Weights of a small audio embedding model: cautious_adamw at rate 0.0029.
Rows from block 3 of a small audio embedding model, named by matrix and row number. Each number is 128 + 32 x the weight over its row's rms, rounded and kept within 0 to 255. All counts start at 0. Numbers have three digits each. After the name is the row's rms in percent of the matrix's.
Before each channel's rows are labels from the 100 clips, of 14848, where the channel reaches its highest value: "strongest on" is what is common among them. Only what is clearly more common there than usual is listed. The data: short read English sentences (LibriTTS-R).
# c30: last pointwise conv (model.blocks.3.c3.0.weight, 256x256x1), inputs 172-255

strongest on: voice: male
c30.177 094:078091163123071130156135106116139118131089078131175179095119103133113136099116186117124147132148151125127112096142137201135113136185143137138127209104121129154140141116135090189153125119133137093100139134207144144140083226101111130060100116125133162127

strongest on: voice: female
c30.31 097:135156136141131127133090068236143201167081114114144168155175130116099130148140136116137100127122124112113170138101100105138116140100119161125097127069140113094142113185145148177107141158121139133124124143127108130124078100154083123140134081176161124130

strongest on: voice: male
c30.200 101:116091138114076091123172144104098092074124098115143135104112132105147121062096117113136107080086136135097112166087115127091190118118088140078122182175126160203083126106158206171134136141178130178164125158100121112084170135174195083175142131098106166120

strongest on: voice: female
c30.108 101:132155097121155218129112119167215170183164113112145139149122108124168168184094121221115152175159158101121170104197084171164145132147218162219095155103170101121175079177155128162096138135099152079120129109164118117160142169135103226115114166153124126130

strongest on: voice: female
c30.55 104:161166113153187146145065067200151208205105120105153163174194089150159138140134130127142132159150178091149178117121075117158122188123138164129055157048135105113142116185141128169082109128106123087114136122165146114160072123099067135117123144178150127145

strongest on: voice: male
c30.17 090:162120192148080077137088165086119077070111160166125083121103142182087093150170200091211177168175177157183158114147161162157162118124135139129173164138093182115155182120155089155152204193101134114164135101164189137163116160111153151101177096105113189140

strongest on: voice: female
c30.173 107:141159135145188193135116071230141215226153132099129176159170124139197181126148142191141150155139161114144160131129104138159112219130124153127090122087165118075145135174136128149118122155111137118119129137134141113153095144125099112117136168196118126130

strongest on: voice: male
c30.45 099:137148154153140113181133135116160138178128093112166151139143080197106128169152176131177180182213147137202158092144088108166129159132149130147136176135101160156172155131132122140100128169100116078131134119171187094190159108105159145112165116106135188124

strongest on: voice: female
c30.59 102:108166111098187183147091124179084164184173141104119121193134098117156197076104102191114130168116097087129157120100093128152183213109111187134093153121146104116130115137150125166093125154108119169155124103141126147159120134106119078059104154158150105087

strongest on: voice: female
c30.40 102:118165107149173199138113130149206143159191134121142169141139136100191149196140133215144136166154155093097159147199087151165129158148222140214106151115151130166175086172139138141133148175152137088120132145164101118162169135161104230129143155144123132136

strongest on: voice: female
c30.66 089:135115112180140166094101081198135187176098116131117165144177148096152102141135127171130076099104121138082151166139117132106112136122129154155121111095134113117116105189146184137122134136146147149112124141113096125102099135172099136145132101145116107162

strongest on: voice: male
c30.71 102:130108131143121145132156159135137148118117095100141170140140125187159107125179143116166182211198164148202134133133108170207145152152149137126132198171159173113182171124114154110124149149143111157137125154120191129236117144084194150146139124131138234133

strongest on: voice: male
c30.74 093:157115206133113097160082170065119059098105154195128095123108143163116087153172221105234160162163149161166164154108145130156146152104111142118170160158090200129138162105145110177149193214093129109149138119162166145150152162096169130112208091082128154167

strongest on: voice: male
c30.224 098:108098171190141061126088097076123083085142121176103099059143140103117131172143154137185112093106121124098111143112164125092140119053110139123125126097110157112097140093131109166170145184123110089139128147163132136105098116111100129158192111087128149117

strongest on: voice: female
c30.201 096:122140117156118134097092066217134181135074117138087141148162138073117121123129108148128073100088095120093155169138125143095104135109142167159104099070132109098120103202150178126117136139135139146105118142089088117093118133169072126137119084156128082155

strongest on: voice: female
c30.157 105:116116102108148200120170137119093126188168156099102108151153127115213183090107161164100104142106160115116164090109117150129107175174098166115099103095180140128124131128130125116136142120111125108108110085118104169134094145127094087161091170113161143148

strongest on: voice: female
c30.62 104:121151089138153186142140121177246188166168117116146144143140133089179154177135121188116128149144144104091166117208108169148105163145232151219106139124148113156166091171150154116129131122152168118112125103168109142142162154170112255101096148148116119148

strongest on: voice: male
c30.120 090:159119148149103120130117121104070106105083175146118123148128120181117130122143160122174152172163147105178140134091110134180171124122112137108110160089105174052160159107148095151103171168119109105157138106171184099176079156080121117085157147124105199133

strongest on: voice: female
c30.39 091:108134105138123167149115067169148165181097127068097124126155137115167151142151099142085100114125152085119136094156093154107118153163130145154082114086154111122119111140121114079087113097090096123111114124102109137123065176104084108124093122151156097116

strongest on: voice: male
c30.182 092:103092131088077121146119109111113114114088099150157170097106087132093121095128173100133120122127152094114117100123105221107142116182123132122096213098086119160122117121133098184108121108104120094106139101207127125123092224091106100085112087120095146095

strongest on: voice: female
c30.246 104:093100118140112129147088133159133149149116104136132107154144108068146141112123133112121072051068096091074142126134134139048126149132130148113100134072157101127070058131160098138138081108121139111121126134167081164058111135089067090121106145143158092143

strongest on: voice: female
c30.250 098:121151110104177185126158108113085120180149127067102105139094137106176147102098138140105114127105125082119111073109095136098116147179093130115103121105179101129097114113115121154120084112097118123106106089128117155110103148133076059158119163116157095080

strongest on: voice: male
c30.60 111:118138130132129128131143135113146127180146128105145162081167199115144155166113119136111131130141145148114153107123171073130149087116139152121149124155184128153092112139147144119172098123163178092170131176126127157136158076190129151227138163116184172164

strongest on: voice: female
c30.185 098:129149128147151136114075096183127161156105108129120134171144126108131139138136132157143100123099148130106178168102122113115072154117121171138110093030150143107140124203151159151116140170129153143090127140091103133125075125141046122124144094163141115152

strongest on: voice: male
c30.225 088:165096204152118057190086167063134064074096167196123101093135110161128117159161205116238145144145165104158161148125109126137154142129136154138139167137110193146138154115149142173130199221125137126161119120171157096153124158097131135096214122077103145128

strongest on: voice: female
c30.34 101:119156129157172125166076092200109180158117124149154136172124123130109161081128110124127120141135119079135142123101082105137130179097123145139098110088116108096143130138134096134058117160111119137114119124107134145142115111100095093088137113197132105078

strongest on: voice: male
c30.155 102:105141144131122088119124176121099134139185110153133071083178206131130148150138139120161128107112128163122180142107249107094126146113109192106205101122109151168094140151166155122212119164179174064146122165119123215096143093161120126139156129138176113173

strongest on: voice: female
c30.48 112:083051106077090145136135095112142114097094091159143141111079097072159100105081116132102066036058131110059154148147122161029139109142141167144115163154144071139101083143173164133106074115131123156108128120142064106043168164114136150123112126138126107149

strongest on: voice: male
c30.227 093:182140177126102078160090185108145082085114150173139061161103112169074082136145182076186153160168118175172172134137159158173145107099131161144155157099087175099153166123173093148152188187108163120149141066154183128166104189088147136067183069111099159154

strongest on: voice: male
c30.37 097:175084194154102046150103138095069081021094174211124101099137101131124121110146146128186124109129129126136167148121119142118152135124112153129151144147110150127114139114144137177145174214126135149146129104157137101118138169114131096107208115122089111153

strongest on: voice: male
c30.86 092:179131176128097097171085131073119067081091161191108079105149122141107084161132200117215145143146105112152151129136122129144155134139125128141155159123107188079145148133126105171134184217117122140158130104176149099141120172094126122077200076091112127138

strongest on: voice: male
c30.89 100:145091169119081109088159151114100121085113105153108106100099129144128143103137147111171134094117150166128139190105145116125159130121110163106150145191142174168121149111151209143157132176180149142144121169108132173119163113149167131157187092109174123154

strongest on: voice: male
c30.208 094:164131186155123073140099199077100068057133175191155093127131130153113075147156186095207159153159148165167153153129159151151146108113140145127156164124082194145154158118148095174169222199113160117158132093161174164150113172107143145104196061105102144162

strongest on: voice: male
c30.4 103:128115149106124114165128160095122099117147054120170121150122111237123156124150174105168205170199186157229152101116135168165129147155117151119147171175122164135155169108161142126154125153126109180136140112115251141174123148088193135092156125108152255119

strongest on: voice: male
c30.143 103:106158158154121079106124156107089116113165130164133082058186218121104140153131130102156133108114099159115177177091220115089146121092108180108175120130124152137076137152162142143186140164187176073163120194128121173099139115170121138162151124114187128168

strongest on: voice: female
c30.252 100:134122109152164161117108098218154207194141138116125215170177129141206161137153118192123148159153131115139149136151110138160116178139150145153106139128118112090156133191134134134114131121108136093128118119130143119158138142126105143125114134218116118139

strongest on: voice: male
c30.251 106:112128080093053095109170087100131125061077092106109107099114128100099108098097129075076074037089142108104123135108123145113163112131098099108076139174136086131107093088104152110110084105138104147156138159110082146090138143111170115160080076067158121119

strongest on: voice: male
c30.127 102:108114164110110077170150183104119112086138075137173133114108131189124140134159175089215174156167182153186130107107149154160144125129125140085153154195093220212146205113177129141153189189121144204133127108125221144173128144109220115112187107136130255142

strongest on: voice: female
c30.178 101:119135142139120193152187142151139150166130124101115111141129069141225159084127101168131148162156177091146116100150084152167145135208156144138069150104185143136150139106140129144133154109113126158122126119133145159163093152122136134135099167131169175085

strongest on: voice: female
c30.15 114:141120097085127137117115114118108096123143149083110103123105099068137127125068078123081075047076133089066139154115092136072170125128129147121079165101143086084086075101128117150088113125090110139140126103155071117072102169096103108146093105114121087086

strongest on: voice: male
c30.202 104:108096123123102090148135164126109147117093132087153087093098123142127112106135119099149135114116127136135177196074113142110162155107071163081108158143128151115092150115156155156136113175170152118159115165128146130126118146094120070175165089124172127140

strongest on: voice: male
c30.82 095:154120173186102070123053120100102095042092150189081114110154109143124117145133162120194131126138151089148166130135123136142155198119135153121120144073084173088129147156151084157119202187095136115142117095181154084139114157105101141079181113135059149119

strongest on: voice: female
c30.217 107:132156117165157158186090091201156192181115102112162179149184089128139133140140145160129125126134157087115206120127102099123119201122141186134097146053115105087131094185178112141090097127099148086113133099170127130133067109071077138103114159189158127140

strongest on: voice: male
c30.135 105:098128149147072118108176159119126134125141102143143119083160185117173129146115131129157103143123142167098137144132191082160145102151135122124196111185203151182097124139145178115181130157205165120160138183119141172129204053216171163192175144128159216156

strongest on: voice: male
c30.231 101:100098164106117110154139162103111111071141064132158122113089127209140149115155180089192192176196163156205133109106147149170134124136106139095152161200123197188155191121193145144166167183130134194130141125131221165183133154109221103100166131133136255131

strongest on: voice: female
c30.253 099:111184096124180219090207118160110158185184104137122074199117104116168178107102115201111138154138111060121149101156087122152106158125155125165095106118169102143148098129142106125103118129129101126098129103129124132156157112146135137127112192142143142070

strongest on: voice: female
c30.100 100:100157082148170192116164147138193150144204135093136126145132123114209160183104129213128143175152162102119137156202101157173135151154203099208115141130155126166162089127108104145149151160147126113140135133163125136165163146185149208101120174129122158098

strongest on: voice: male
c30.103 107:125154161088116083139103189076096079113192134182167067058150182142104156161141173133167142116123105187128143133149211151092120152106136163136200115089086147120126138098132103140194130162151155062149140163137139175100090140128088141133164115077157101166

strongest on: voice: male
c30.223 113:177121196116139063102144151120130111048167161163128076146103132161080077115136145080183145145152090138155165147082130086161177093085098150081133158157091169137152145115146127213149197182156171156167110151156155153159123120101162095132187060140118160157

strongest on: voice: male
c30.67 104:142187145118119091133089169127102114128175146138138139104184214134073139153132118090113134114128098167127158115107218143100133124104117174117204134113052111113099118145148113123217142105150203113177126163140116174101124123138090131106101093144156142210

strongest on: voice: male
c30.64 098:105150119137170135144140129101129103168161085100111137128124126161155125096154139112136157172168147145176124071105113169174105165114120127114120126126120141126164164100111112091098147142111156133114140075105173128182102151091157104094118113131148173079

strongest on: voice: male
c30.111 093:163120207141114079167100158088103084057127159184119092132093132164096066146164213100234156151163138164166144140124147141150162108109119140127169160127097215114150183122154108170136236208126145113159127124156168151158102169099160120098194098116119184152

strongest on: voice: male
c30.183 115:104153126062110135121138175055111060087162107114130093105043151135150082105052105098114104080115088107137075063141098141113114047164125105130112113139174120149115089074050137147139106144099083164120103081131123076102157130190127131189139138072131124049

strongest on: voice: female
c30.28 103:109142077170173110136074099163144162139100111104138171153171106125096098080140121096090112143130125089135184153107133140133140121143111173109098143070078077087112103190159137136136073092130137083119139136148130121140074137121070104124066068190124095153

strongest on: voice: female
c30.24 102:138143121149113166137127132153255167122171121109137139138155136119169165194112133169154169173177158100127187135213078175189148101155251156233102168111157115158168093181142150147115106153135151097142131149162130112176161162195119255121144103159131145145

strongest on: voice: female
c30.88 100:143192122128178201133176126160204155160185141121134134155097123087205156172123154202146140165141120099095132094198101146146132136143200119202105116159159139131163103143107099146114171162114118108111128123140105099137175136170142205158158184144105154106

strongest on: voice: female
c30.38 097:134113138089092171188167131152127136146117109138144133133089122139165154117104137140149128148130201115132141135105128162138156145184108158098130192148166134172130133128118137176137147133143123130110122147175125153145154168117141092125117167150152177112

strongest on: voice: female
c30.93 095:125139122162166141113109076253134220171115108137133152156170149089107112114148128135130096114099100128098154160127112130106101150106122167141113094097131114099126122201136198145130127148137141142100121144099095126119095135150101117151131085178116090144

strongest on: voice: female
c30.145 100:141127114128151183120189160124138126145199184131140062167089128128169103117120142178127144134138046128125105096184128144110143114117179101204138152128150130176160113123124114146157124168152119146166113102182113129129194142169136175133152145125101072112

strongest on: voice: male
c30.191 094:144102191175101048153062146114119104035082151221086127105154132139110130166154189087208139144139132111135186152135114123139155164116134165136138138137105174119119142157145125179127188221110135133145140113165145104127163159121130143086209112143108137138

strongest on: voice: male
c30.149 099:122092160122121098129161163095144115075152086151166124136085126209105137104147162088187195166181156169203115135119150139164151144129123138106157194206133185200152169094176175123154179171151138180146112140095231194177154145109230121136173110121172243133

strongest on: voice: male
c30.234 094:131118132098120142122135084125087122133068119142097104093113130113174152080119126134131115105091137115113121169094124133091163119159088138093110149118161119140097136106131146132139073110148134112141123141107116135087129128155093077172126126100179086136

strongest on: voice: male
c30.51 096:170125140139114096134110146138090121084123192129167074145111156198094102126146155098145172174170099186187133135112144133167165097075117143119148192110066153195164161122157165147150181149154156160189126135171181161174100199156122129116127066146121155160

strongest on: voice: male
c30.241 089:144119183151112055160119170084106088097112114193153119137122127191107136139179195083219187186180194146191146122115140157166149125135115166107163146159087222144156230095156089151144187201092108115137138111164218144175109159101203121096193095109118224122

strongest on: voice: female
c30.36 101:125175139125165200138138123148209157150181110126147149146118114107193153162129134211157145166144132087115148100217078167154121149161213134230100151128137104129180102165129117171112136166099108145103130096138107102154167155141134213081136148159066126105

strongest on: voice: male
c30.228 102:166054119134111100141153045120094109078055172133072083134124093118108102095113091109118075096116121090114128124120105118120187137133123109133093168175098113097115100117121122149099156129123127171164122101164119107119154135089180117116114087122091137101

strongest on: voice: male
c30.215 093:146066119138166114124139137083072088147138207144100089133151160113151117124104111115150099076124107126121133111094156126082207146128095149121121215148095112157116093109154143178144156176140160169215113097223093127075144161127146110114126164086149054118

strongest on: voice: female
c30.10 102:076134106133146148121102121130109119187118123120083092121169141118138170134139102134130111099114129108125143132089159148095110158115082162079124110074110113078084118122137086094117096118112156073115128128097122187112068134069062088131094103130187103167

strongest on: voice: male
c30.180 106:101119160182109101103144156122118131130164095160120099069180223127099140156141111120156134110115138153124155177122197112103145142112124154115162110139166174168069157145160188119186136157221177078158128252101141169106165094223138145197169130129148149174

strongest on: voice: female
c30.68 097:142189119143148117177133091187123165125085089107134132206162101148114110063159126136136144168149085125152156132098099133172093135122115160133102114111108121075150140167158143114096105141117118132132122119081151134166126119109117103088127066191123110126

strongest on: voice: female
c30.99 109:147096120166136133138081074174157171130106169144133121155139054114151154134119160127122095122124151066111206101143053132138174165137149193140066158056149129147092102186180108170084133139094139081135140101174108145142081157048083151129125111168153126121

strongest on: voice: male
c30.162 087:182123175142110065165098167104135101073104168170119088127093117187086077145168199087215175170176150151182127145123140146167153110098140141121161188112076200142152211098169097167129189188088141119160121084169215146151089166100140134101191051114104166120

strongest on: voice: female
c30.210 109:094115068099159170154116123086094095164124109060128132166134114115165163100076110139078117138120165098113102116097148131112114157158103157106123140068154077117108097081130128118121092095116123134119120100123112163124067140109077086124073137079168104127

strongest on: voice: male
c30.229 090:165116177125146092157083198086103071095162179150156061128101140195088113123149181097203178176182149175181153140121138145179143115093127124138161150114073186125182178100148105151177174188135181116160130133150192137176087161107156123104171076096094188178

strongest on: voice: male
c30.154 108:074170153153137103101108142147139152162158124134127123095174209111099154197112138109153116122108160138098184150151178100108136115090157202145164114081130129101109114169173161114163110170157183060145136164138105166116126091175067152162162099146197130179

strongest on: voice: male
c30.163 095:144084136138121123132146152097084101072145204157108087124162154098155128127112119129144082072106110136101122139138147098087222167099121115137148216183132133190103115109095162196139160164163139171212137143217087132090188154169165159138168154103132094130

strongest on: voice: male
c30.85 093:191101164112115099178129166111121103096114162115182109172118103222101122121167191068187193171199153162216128095139138163174175127146141125139150214171102156155183179110125158162124163183112112143180126098166220128182124171086196149104163063118131187119

strongest on: voice: male
c30.11 091:178134205116118084153082207087090095080149175194168082114112123171114093146167197099239163157156125175173145128139143138159148126106138126132174143078103190126141184117122093162157201202130150134149129114159181113157098163100105138085178057115078157179

strongest on: voice: female
c30.125 106:130154137144178183165125108199166207203148102112156153154131123123199191159162147182152143156137150122128136147156079117149114209144170122170123133100201138115147143139133105166113154152132147118123116162141134153152120126139111158140151184156157156121

strongest on: voice: male
c30.249 089:119081136086071107149132086132130101107063098144172170090107104111081102113128160105122123115123152130125125098117155173115138108163119132121125192117114113151104130116124100163140104102100121099102127129184119134117104175103108124075105105120105136142

strongest on: voice: male
c30.192 105:089116173159075099074193180132116144068158128140103097072160189082151106139121126133168094064074111160067162149118208096081149113119110135103188117200179162183055144165131209150204156168219167147164134217114107158084233088230160138176183137140126135177

strongest on: voice: male
c30.243 101:143106178134106096183130169105137106104128073150172168098125104241128106141179191103186218176220196156224159113129133162170141105172130139130144175166132182156154189116139162151153150173124115136137119131163242136191146153104191154136176109103144232131

strongest on: voice: male
c30.176 097:124070149161102065118125169109084091062164177174124091104169154072124163151099126134141089058073131150082115128106162103073190149123116102114159163179143137157079118109057144174181149157153144134182137144207076134063197128157155136136164154106125136149

strongest on: voice: male
c30.188 098:148091204144157104176080129098145115113112160160133137097141054182108107153154197101205165148175189115180136164140064111167160164147145133148109157098129187117137154130144154174080179203116140076159106120173165092165094142070138160141193074093141187119

strongest on: voice: male
c30.101 110:151132142109149028106119125106093094000101159187084069137087088118110087125113132103163110114115106086123145126128085113129148134099136128125076138168096135140122113121088133162096158180090112157133126088138129089113159138108154135132178089112087126110

strongest on: voice: male
c30.193 100:121119154152108084092178177123086126125174100137129100078161219142134144110161132110139148109131126172146168153096240100110129137124109171086224116164139163163098169159193176123200142146199178091159128178116145190102179087194146138131141130131170134160

strongest on: voice: male
c30.58 100:153094176128111066140131132107120100026121162196087059118118132132124079149140158118186118113117084121128155158122145105137167166117130126113156163212110165154112129141088147185162171235115135171159117133149138097123203137132192123141216087120082144152

strongest on: voice: male
c30.49 091:187090185106119088168101173091110081076120172166139060143114119186098096129152175097206174171179106163181128099149127142167167085117136132144168170112095161126170162116126115170138191181115143145165117073177171109162084181122139160079177055122102138151

strongest on: voice: female
c30.56 108:136083101038082154138135115100098118130136117102125121116045109099159146085091115144094071085084130065098093091079110147105145124170068131070102173110168069139093092099112133158113075100098110143109130112156100109092115149115106067149086157103140070105

strongest on: voice: male
c30.151 096:118118143133128118117140115110114133145109118122122104100130112122158125111106115103147143109119152121134125175091129121111145122131105140097108126137168124164117117124154175135134094165169132125155122165131125140123144126160103103148167133108176088135

strongest on: voice: male
c30.122 105:116150126120117099117105178120090106109169141112160023088144180145132106152114128110126155113129083181139128141118189120105132126085128146125186182162102109163122145100130153123191104159148150178162129146127150146116183114169130143171150088108194087159