From a checkpoint of a small audio embedding model.
Model: 1.79M parameters, log mel input, arch ecapa_tdnn, norm batchnorm, activation relu, depths [9], widths [256].
Training: cautious_adamw at rate 0.0029, 7900 steps, batches of 384, held-out accuracy 97%.
Data: trained on short read English sentences (LibriTTS-R), 116.5 epochs.
Rows from block 6 of a small audio embedding model, named by matrix and row number. Each number is 128 + 32 x the weight over its row's rms, rounded and kept within 0 to 255. All counts start at 0. After the name is the row's rms in percent of the matrix's.
After each channel's rows are labels from the 100 clips, of 14848, where the channel reaches its highest value: "strongest on" is what is common among them. Only what is clearly more common there than usual is listed. The data: short read English sentences (LibriTTS-R). In brackets: how many of the 100.
# c30: last pointwise conv (model.blocks.6.c3.0.weight, 256x256x1), inputs 185-221

c30.101 132 [ 92 136  95  92 100 145  92 141 137 135 146 138 112 112 115  78  57 107 142  76 111 154 140 144 119  77  73  87  73 108 128 157  90  48 101  64 129]
strongest on: voice: male (100)

c30.83 115 [129 130 163 168 155 161 215 117 129 128 123 113 184 112 121 181 192 168 136 146 116 113 153 127 133 148 170 153 157 127 124 126 189 199 126 182 121]
strongest on: voice: female (100)

c30.162 095 [140 117 105  93 102 157  94 136 134 165 142 167 123 127 121  96  77 125 155  84 132 159 127 151 125  98 103  86  80 131 137 144 131  85 114  94 134]
strongest on: voice: male (100)

c30.209 094 [162 103 108  91 120 109 111 131 158 154 117 162 128 169 164 125 105 133 148 129 169 167 143 150 101 132 128 127 120 120 116 168 155 106 154 120 116]
strongest on: voice: male (100)

c30.191 096 [164 141 120 117 111 146 126 133 154  90 126 110 165 171 159 115 121 159 151 129 166 124 139 118 127 134 130 127 130 126 134 159 151 127 157 120 123]
strongest on: voice: male (100)

c30.99 116 [112 147  83  75  95 151 134 149 123 106 152 113 134 118 120  59  44 115 125  47 113 133 105 142 103  70  54  54  44 115 134 137 105  46 128  50 130]
strongest on: voice: male (99)

c30.105 095 [ 69 151  98 167  97 141 149 142  76  71 147  78 145  72  65 162 170 147  61 165  69  89 100 146 128 153 171 142 164 122 136 114 148 168  77 179 146]
strongest on: voice: female (100)

c30.39 104 [127 138 173 159 150 134 149 128 113 127 128 141 132 126 133 175 193 144 134 199 123 119 183 124 146 213 179 179 201 149 120 117 130 174 136 168 120]
strongest on: voice: female (100)

c30.3 099 [173 110 128 114 130 104 101 117 158 129 122 119 126 172 158 127 121 132 152 118 178 137 114 143 124 115 139 119 111 120 129 113 153 123 153 141 124]
strongest on: voice: male (100)

c30.186 086 [122 127  97 103 105 123 128 123 156 138 126 166 134 131 164 132 117 143 167 113 140 147 130 133 140 111 137 102 117 130 121 154 131 110 137 129 125]
strongest on: voice: male (99)

c30.174 092 [178 112 126 121 122 157 118 115 144  86 113  85 135 181 160 130 131 121 140 140 170 105 137 107 124 134 133 132 138 121 124 119 124 120 165 139 134]
strongest on: voice: male (100)

c30.46 111 [117 136 139 222 138 160 202 124 136 115 118 112 192 128 123 170 178 170 108 164 131 112 130 123 149 145 190 104 135 143 127 121 196 201 132 190 121]
strongest on: voice: female (100)

c30.102 093 [105 132 164 185 141 159 176 146 109 146 135 127 143 104 113 176 218 121 108 187 123 122 161 135 114 161 193 158 163 140 122 132 150 221 106 203 120]
strongest on: voice: female (100)

c30.190 097 [ 68 139 158 142 140 140 158 133  77 112 134 121 152  70  51 156 156 130  70 160  77 133 148 113 137 145 151 160 165 122 132 134 134 156  70 156 138]
strongest on: voice: female (100)

c30.53 090 [180 108 122 120 132 127 107 107 135 102 109 112 136 174 145 118 112 137 155 126 178 109 129 129 109 131 133 127 130 137 123 114 129 122 159 131 116]
strongest on: voice: male (100)

c30.49 085 [183 137 106 101 102 131  87 142 168 113 127 144 127 141 169 142 137 134 180 113 141 135 137 131 131 103 131 120 116 132 142 136 126 110 143 113 145]
strongest on: voice: male (100)

c30.30 105 [140 123 155 176 146 116 168 115 130 129 123 116 151 121 120 173 173 161 121 188 128 116 142 132 135 227 170 188 200 149 136 121 142 170 115 155 124]
strongest on: voice: female (100)

c30.192 105 [ 75 138  97 104 108 151  77 123 129 155 144 166  91  95 104  74  84  89 133 107 104 162 114 148 114 111  90 101  94 137 134 153  72  83  79  76 133]
strongest on: voice: male (100)

c30.132 114 [124 144 180 175 185 152 175 137 126 122 123 110 146 116 122 190 195 152 139 161 111 113 171 110 127 167 187 157 169 133 137 141 147 186 130 182 123]
strongest on: voice: female (100)

c30.168 098 [140 113 125 109 129 114 111 130 147 154 127 145 137 159 140 117 123 138 138 120 145 149 162 127 126 141 126 127 134 129 118 118 145 127 140 119 120]
strongest on: voice: male (100)

c30.19 124 [136 140 147 206 159 146 159 127 128 140 125 136 149 121 138 217 228 150 135 211 128 147 136 119 143 174 208 161 177 136 131 129 137 215 132 205 132]
strongest on: voice: female (100)

c30.66 099 [121 131 187 200 150 180 183 132 146 132 133 127 164 122 133 189 195 170 126 149 121 130 151 109 144 141 187 143 150 127 116 135 162 183 113 173 123]
strongest on: voice: female (100)

c30.81 114 [ 70 152  96 140  87 147 135 144  90 109 135 109 129  57  74 138 144 119  79 132  54 128  97 166 106 122 138 125 134 117 136 143 126 149  65 140 149]
strongest on: voice: female (100)

c30.72 095 [179 124 117 111 127 123 115 115 137 124 129 124 154 188 164 112 105 150 143 126 187 117 137 121 134 124 138 125 112 124 127 104 140 109 157 123 126]
strongest on: voice: male (100)

c30.71 103 [165 133 100 109 110 122  92 124 155  93 138 116 132 173 152 145 129 129 157 144 181 139 143 120 133 146 131 148 138 125 125 153 139 118 151 141 129]
strongest on: voice: male (100)

c30.75 114 [116 134 165 199 164 126 175 119 122 131 128 113 163 133 120 183 198 129 109 164 129 128 150 131 119 128 177 146 146 153 130 131 158 197 129 186 115]
strongest on: voice: female (100)

c30.4 096 [126 128  84 112  96  87  77 121 132 171 130 180 119 135 138 143 139 132 139 133 134 183 146 171 130 116 134 122 116 137 117 147 123 114 127 125 123]
strongest on: voice: male (100)

c30.79 089 [ 96 155 175 120 145 150 109 128 123 130 130 125 116 114 112 131 129 122 112 115 115 117 163 141 121 105 122  94 121 130 123 113  87 110 121 129 127]
strongest on: voice: female (100)

c30.123 089 [179 141 125 123 118 133 116 134 172 109 128 150 149 190 153 125 132 131 167 115 184 151 113 120 144 120 119 119 115 143 142 130 146 118 160 140 142]
strongest on: voice: male (100)

c30.161 093 [169 136 106 128 102 138  99 127 180  96 144 152 106 181 182 138 149 115 187 128 185 144 135 131 107 121 143 114 134 127 123 173 114 128 164 126 138]
strongest on: voice: male (100)

c30.208 104 [118 120 107 127 125 105 124 133 128 210 125 205 128 117 120 121 133 149 131 138 126 201 143 172 135 150 124 128 126 126 130 137 103 119 103 123 136]
strongest on: voice: male (100)

c30.85 085 [179 137 103 136 124 138  98 129 204 105 136 155 148 157 175 137 136 139 185 123 156 161 123 152 129 126 131 115 110 143 145 150 130 118 137 114 126]
strongest on: voice: male (100)

c30.143 124 [106 130  90  94  94 142  58 132 124 144 138 141  67 102 118  90  78  86 124 103 102 142 139 143 116 101 108  98  89 124 132 159  66  73 105  49 132]
strongest on: voice: male (100)

c30.51 100 [ 94 142  80 126 117 168 117 132 118 161 130 166 128  76  95 119 127 133 118 128  78 175 109 166 128 133 140 120 117 138 122 135 114 116  86 108 135]
strongest on: voice: male (100)

c30.249 118 [127 129 159 199 171 119 155 107 108 104 132 101 137 110 116 187 190 139 106 194 120 103 131 118 132 167 170 174 198 137 130 128 122 189 106 173 121]
strongest on: voice: female (100)

c30.195 094 [ 64 134 161 145 156 128 141 146  66 113 137 107 148  79  49 167 169 147  71 174  92 120 153 127 125 165 153 161 164 126 125 129 133 168  93 170 135]
strongest on: voice: female (100)

c30.17 104 [112 129  77  87  86 149 107 142 123 174 123 157 128 103 115  82  74 135 127  85 119 150 134 145 109  84  98  75  85 144 122 150 122  89 104  74 120]
strongest on: voice: male (100)

c30.178 076 [150 128 126 114 121 126 151 134 137 107 129  80 153 158 140 150 120 133 110 114 157 100 151 114 123 125 142 133 137 107 128 114 169 120 146 125 136]
strongest on: voice: male (100)

c30.34 105 [136 122 168 186 146 166 174 122 121 135 130 118 166 112 126 190 213 165 123 162 112 132 137 141 129 143 180 144 147 133 125 134 155 210 119 198 133]
strongest on: voice: female (100)

c30.13 083 [ 84 144 122 162  94 128 148 147 102 105 122 120 147  78  76 173 191 128  94 163  59 130 133 148 132 155 173 157 168 140 146 135 122 195  76 191 133]
strongest on: voice: female (100)

c30.169 113 [ 62 139 142 133 134 147 102 148  80 157 142 132 116  54  57 147 129 122  88 137  52 143 148 141 122 150 137 138 144 129 142 145 103 140  72 125 137]
strongest on: voice: female (100)

c30.97 108 [123 139 161 181 140 166 193 144 141 112 130 102 166 126 122 188 181 172 121 163 139 131 168 122 131 165 172 150 142 145 130 136 192 194 125 182 128]
strongest on: voice: female (100)

c30.171 117 [120 120 126 118 131 123 124 119 123 153 121 154 129 145 136 107 115 128 120 126 139 154 147 151 117 140 122 131 120 132 131 134 140 120 131 127 121]
strongest on: voice: male (99)

c30.163 103 [ 77 119  75 102 109 149  78 134 118 169 136 166  73  85  89  89  98  92 121 116  89 158 113 142 105 117 111 104 100 128 128 151  85 101  85 100 133]
strongest on: voice: male (100)

c30.233 095 [131 149 184  86 187 184 138 142 147 116 145 141 131 128 150 117 121 114 154  94 140 157 180 142 145 124 106 104  99 107 133 150 123  95 120 119 131]
strongest on: voice: female (100)

c30.47 108 [ 91 156 107 117 118 137  90 134 103 144 136 142 107  79  82  82  77 116  87 100  82 140 115 170 119 120 107  99  98 130 133 142  78  85  90 101 141]
strongest on: voice: male (98)

c30.231 083 [159 119 134  94 129 139 145 134 157  76 132 115 140 149 154 116 103 117 159 121 154 123 139 123 119 105 120 134 106 123 146 136 144 101 161 116 136]
strongest on: voice: male (100)

c30.15 119 [102 114  96 102 104 122  83 134 127 159 136 140  78  85 100 100 102  91 116 106  88 147 109 134 132 110 113 109 111 131 129 142  56  95  91  93 133]
strongest on: voice: male (100)

c30.230 100 [115 136 170 184 147 171 187 138 130 134 137 115 162 124 116 183 201 157 138 157 116 124 158 127 135 155 179 145 158 137 126 127 162 197 118 180 125]
strongest on: voice: female (100)

c30.250 080 [138 122 126  97 135 122 157 130 131  57 129 115 142 158 137 124 121 134 121 122 144 107 119 125 114 115 124 126 109 129 123 111 159 125 121 121 122]
strongest on: voice: male (100)

c30.142 095 [100 131 177 152 146 193 125 137 141 131 123 139 105 105 123 175 185 115 125 150 109 146 166 149 118 126 147 143 153 112 140 127 116 170 112 151 130]
strongest on: voice: female (100)

c30.251 111 [175 121 122 110 116  92 118 135 171 157 137 160 132 168 181 102 111  85 176 106 154 180 117 132  95  99  91 112 115 148 128 168 134 116 149 124 125]
strongest on: voice: male (100)

c30.157 103 [101 134 177 180 145 138 179 113 115 119 115 123 136 124 103 181 200 110 107 164 115 111 155 131 112 144 174 128 148 140 127 123 161 208 114 186 125]
strongest on: voice: female (100)

c30.27 094 [ 88 129 154 159 145 158  94 139 117 129 138 127 103 111 114 182 186  97 100 160 121 121 163 126 112 138 154 166 171 127 129 133 100 174 104 159 121]
strongest on: voice: female (100)

c30.252 103 [126 128 155 185 146 175 173 128 135 137 137 118 163 115 123 199 212 162 128 173 118 122 156 132 121 168 185 145 158 137 127 132 156 201 131 186 132]
strongest on: voice: female (100)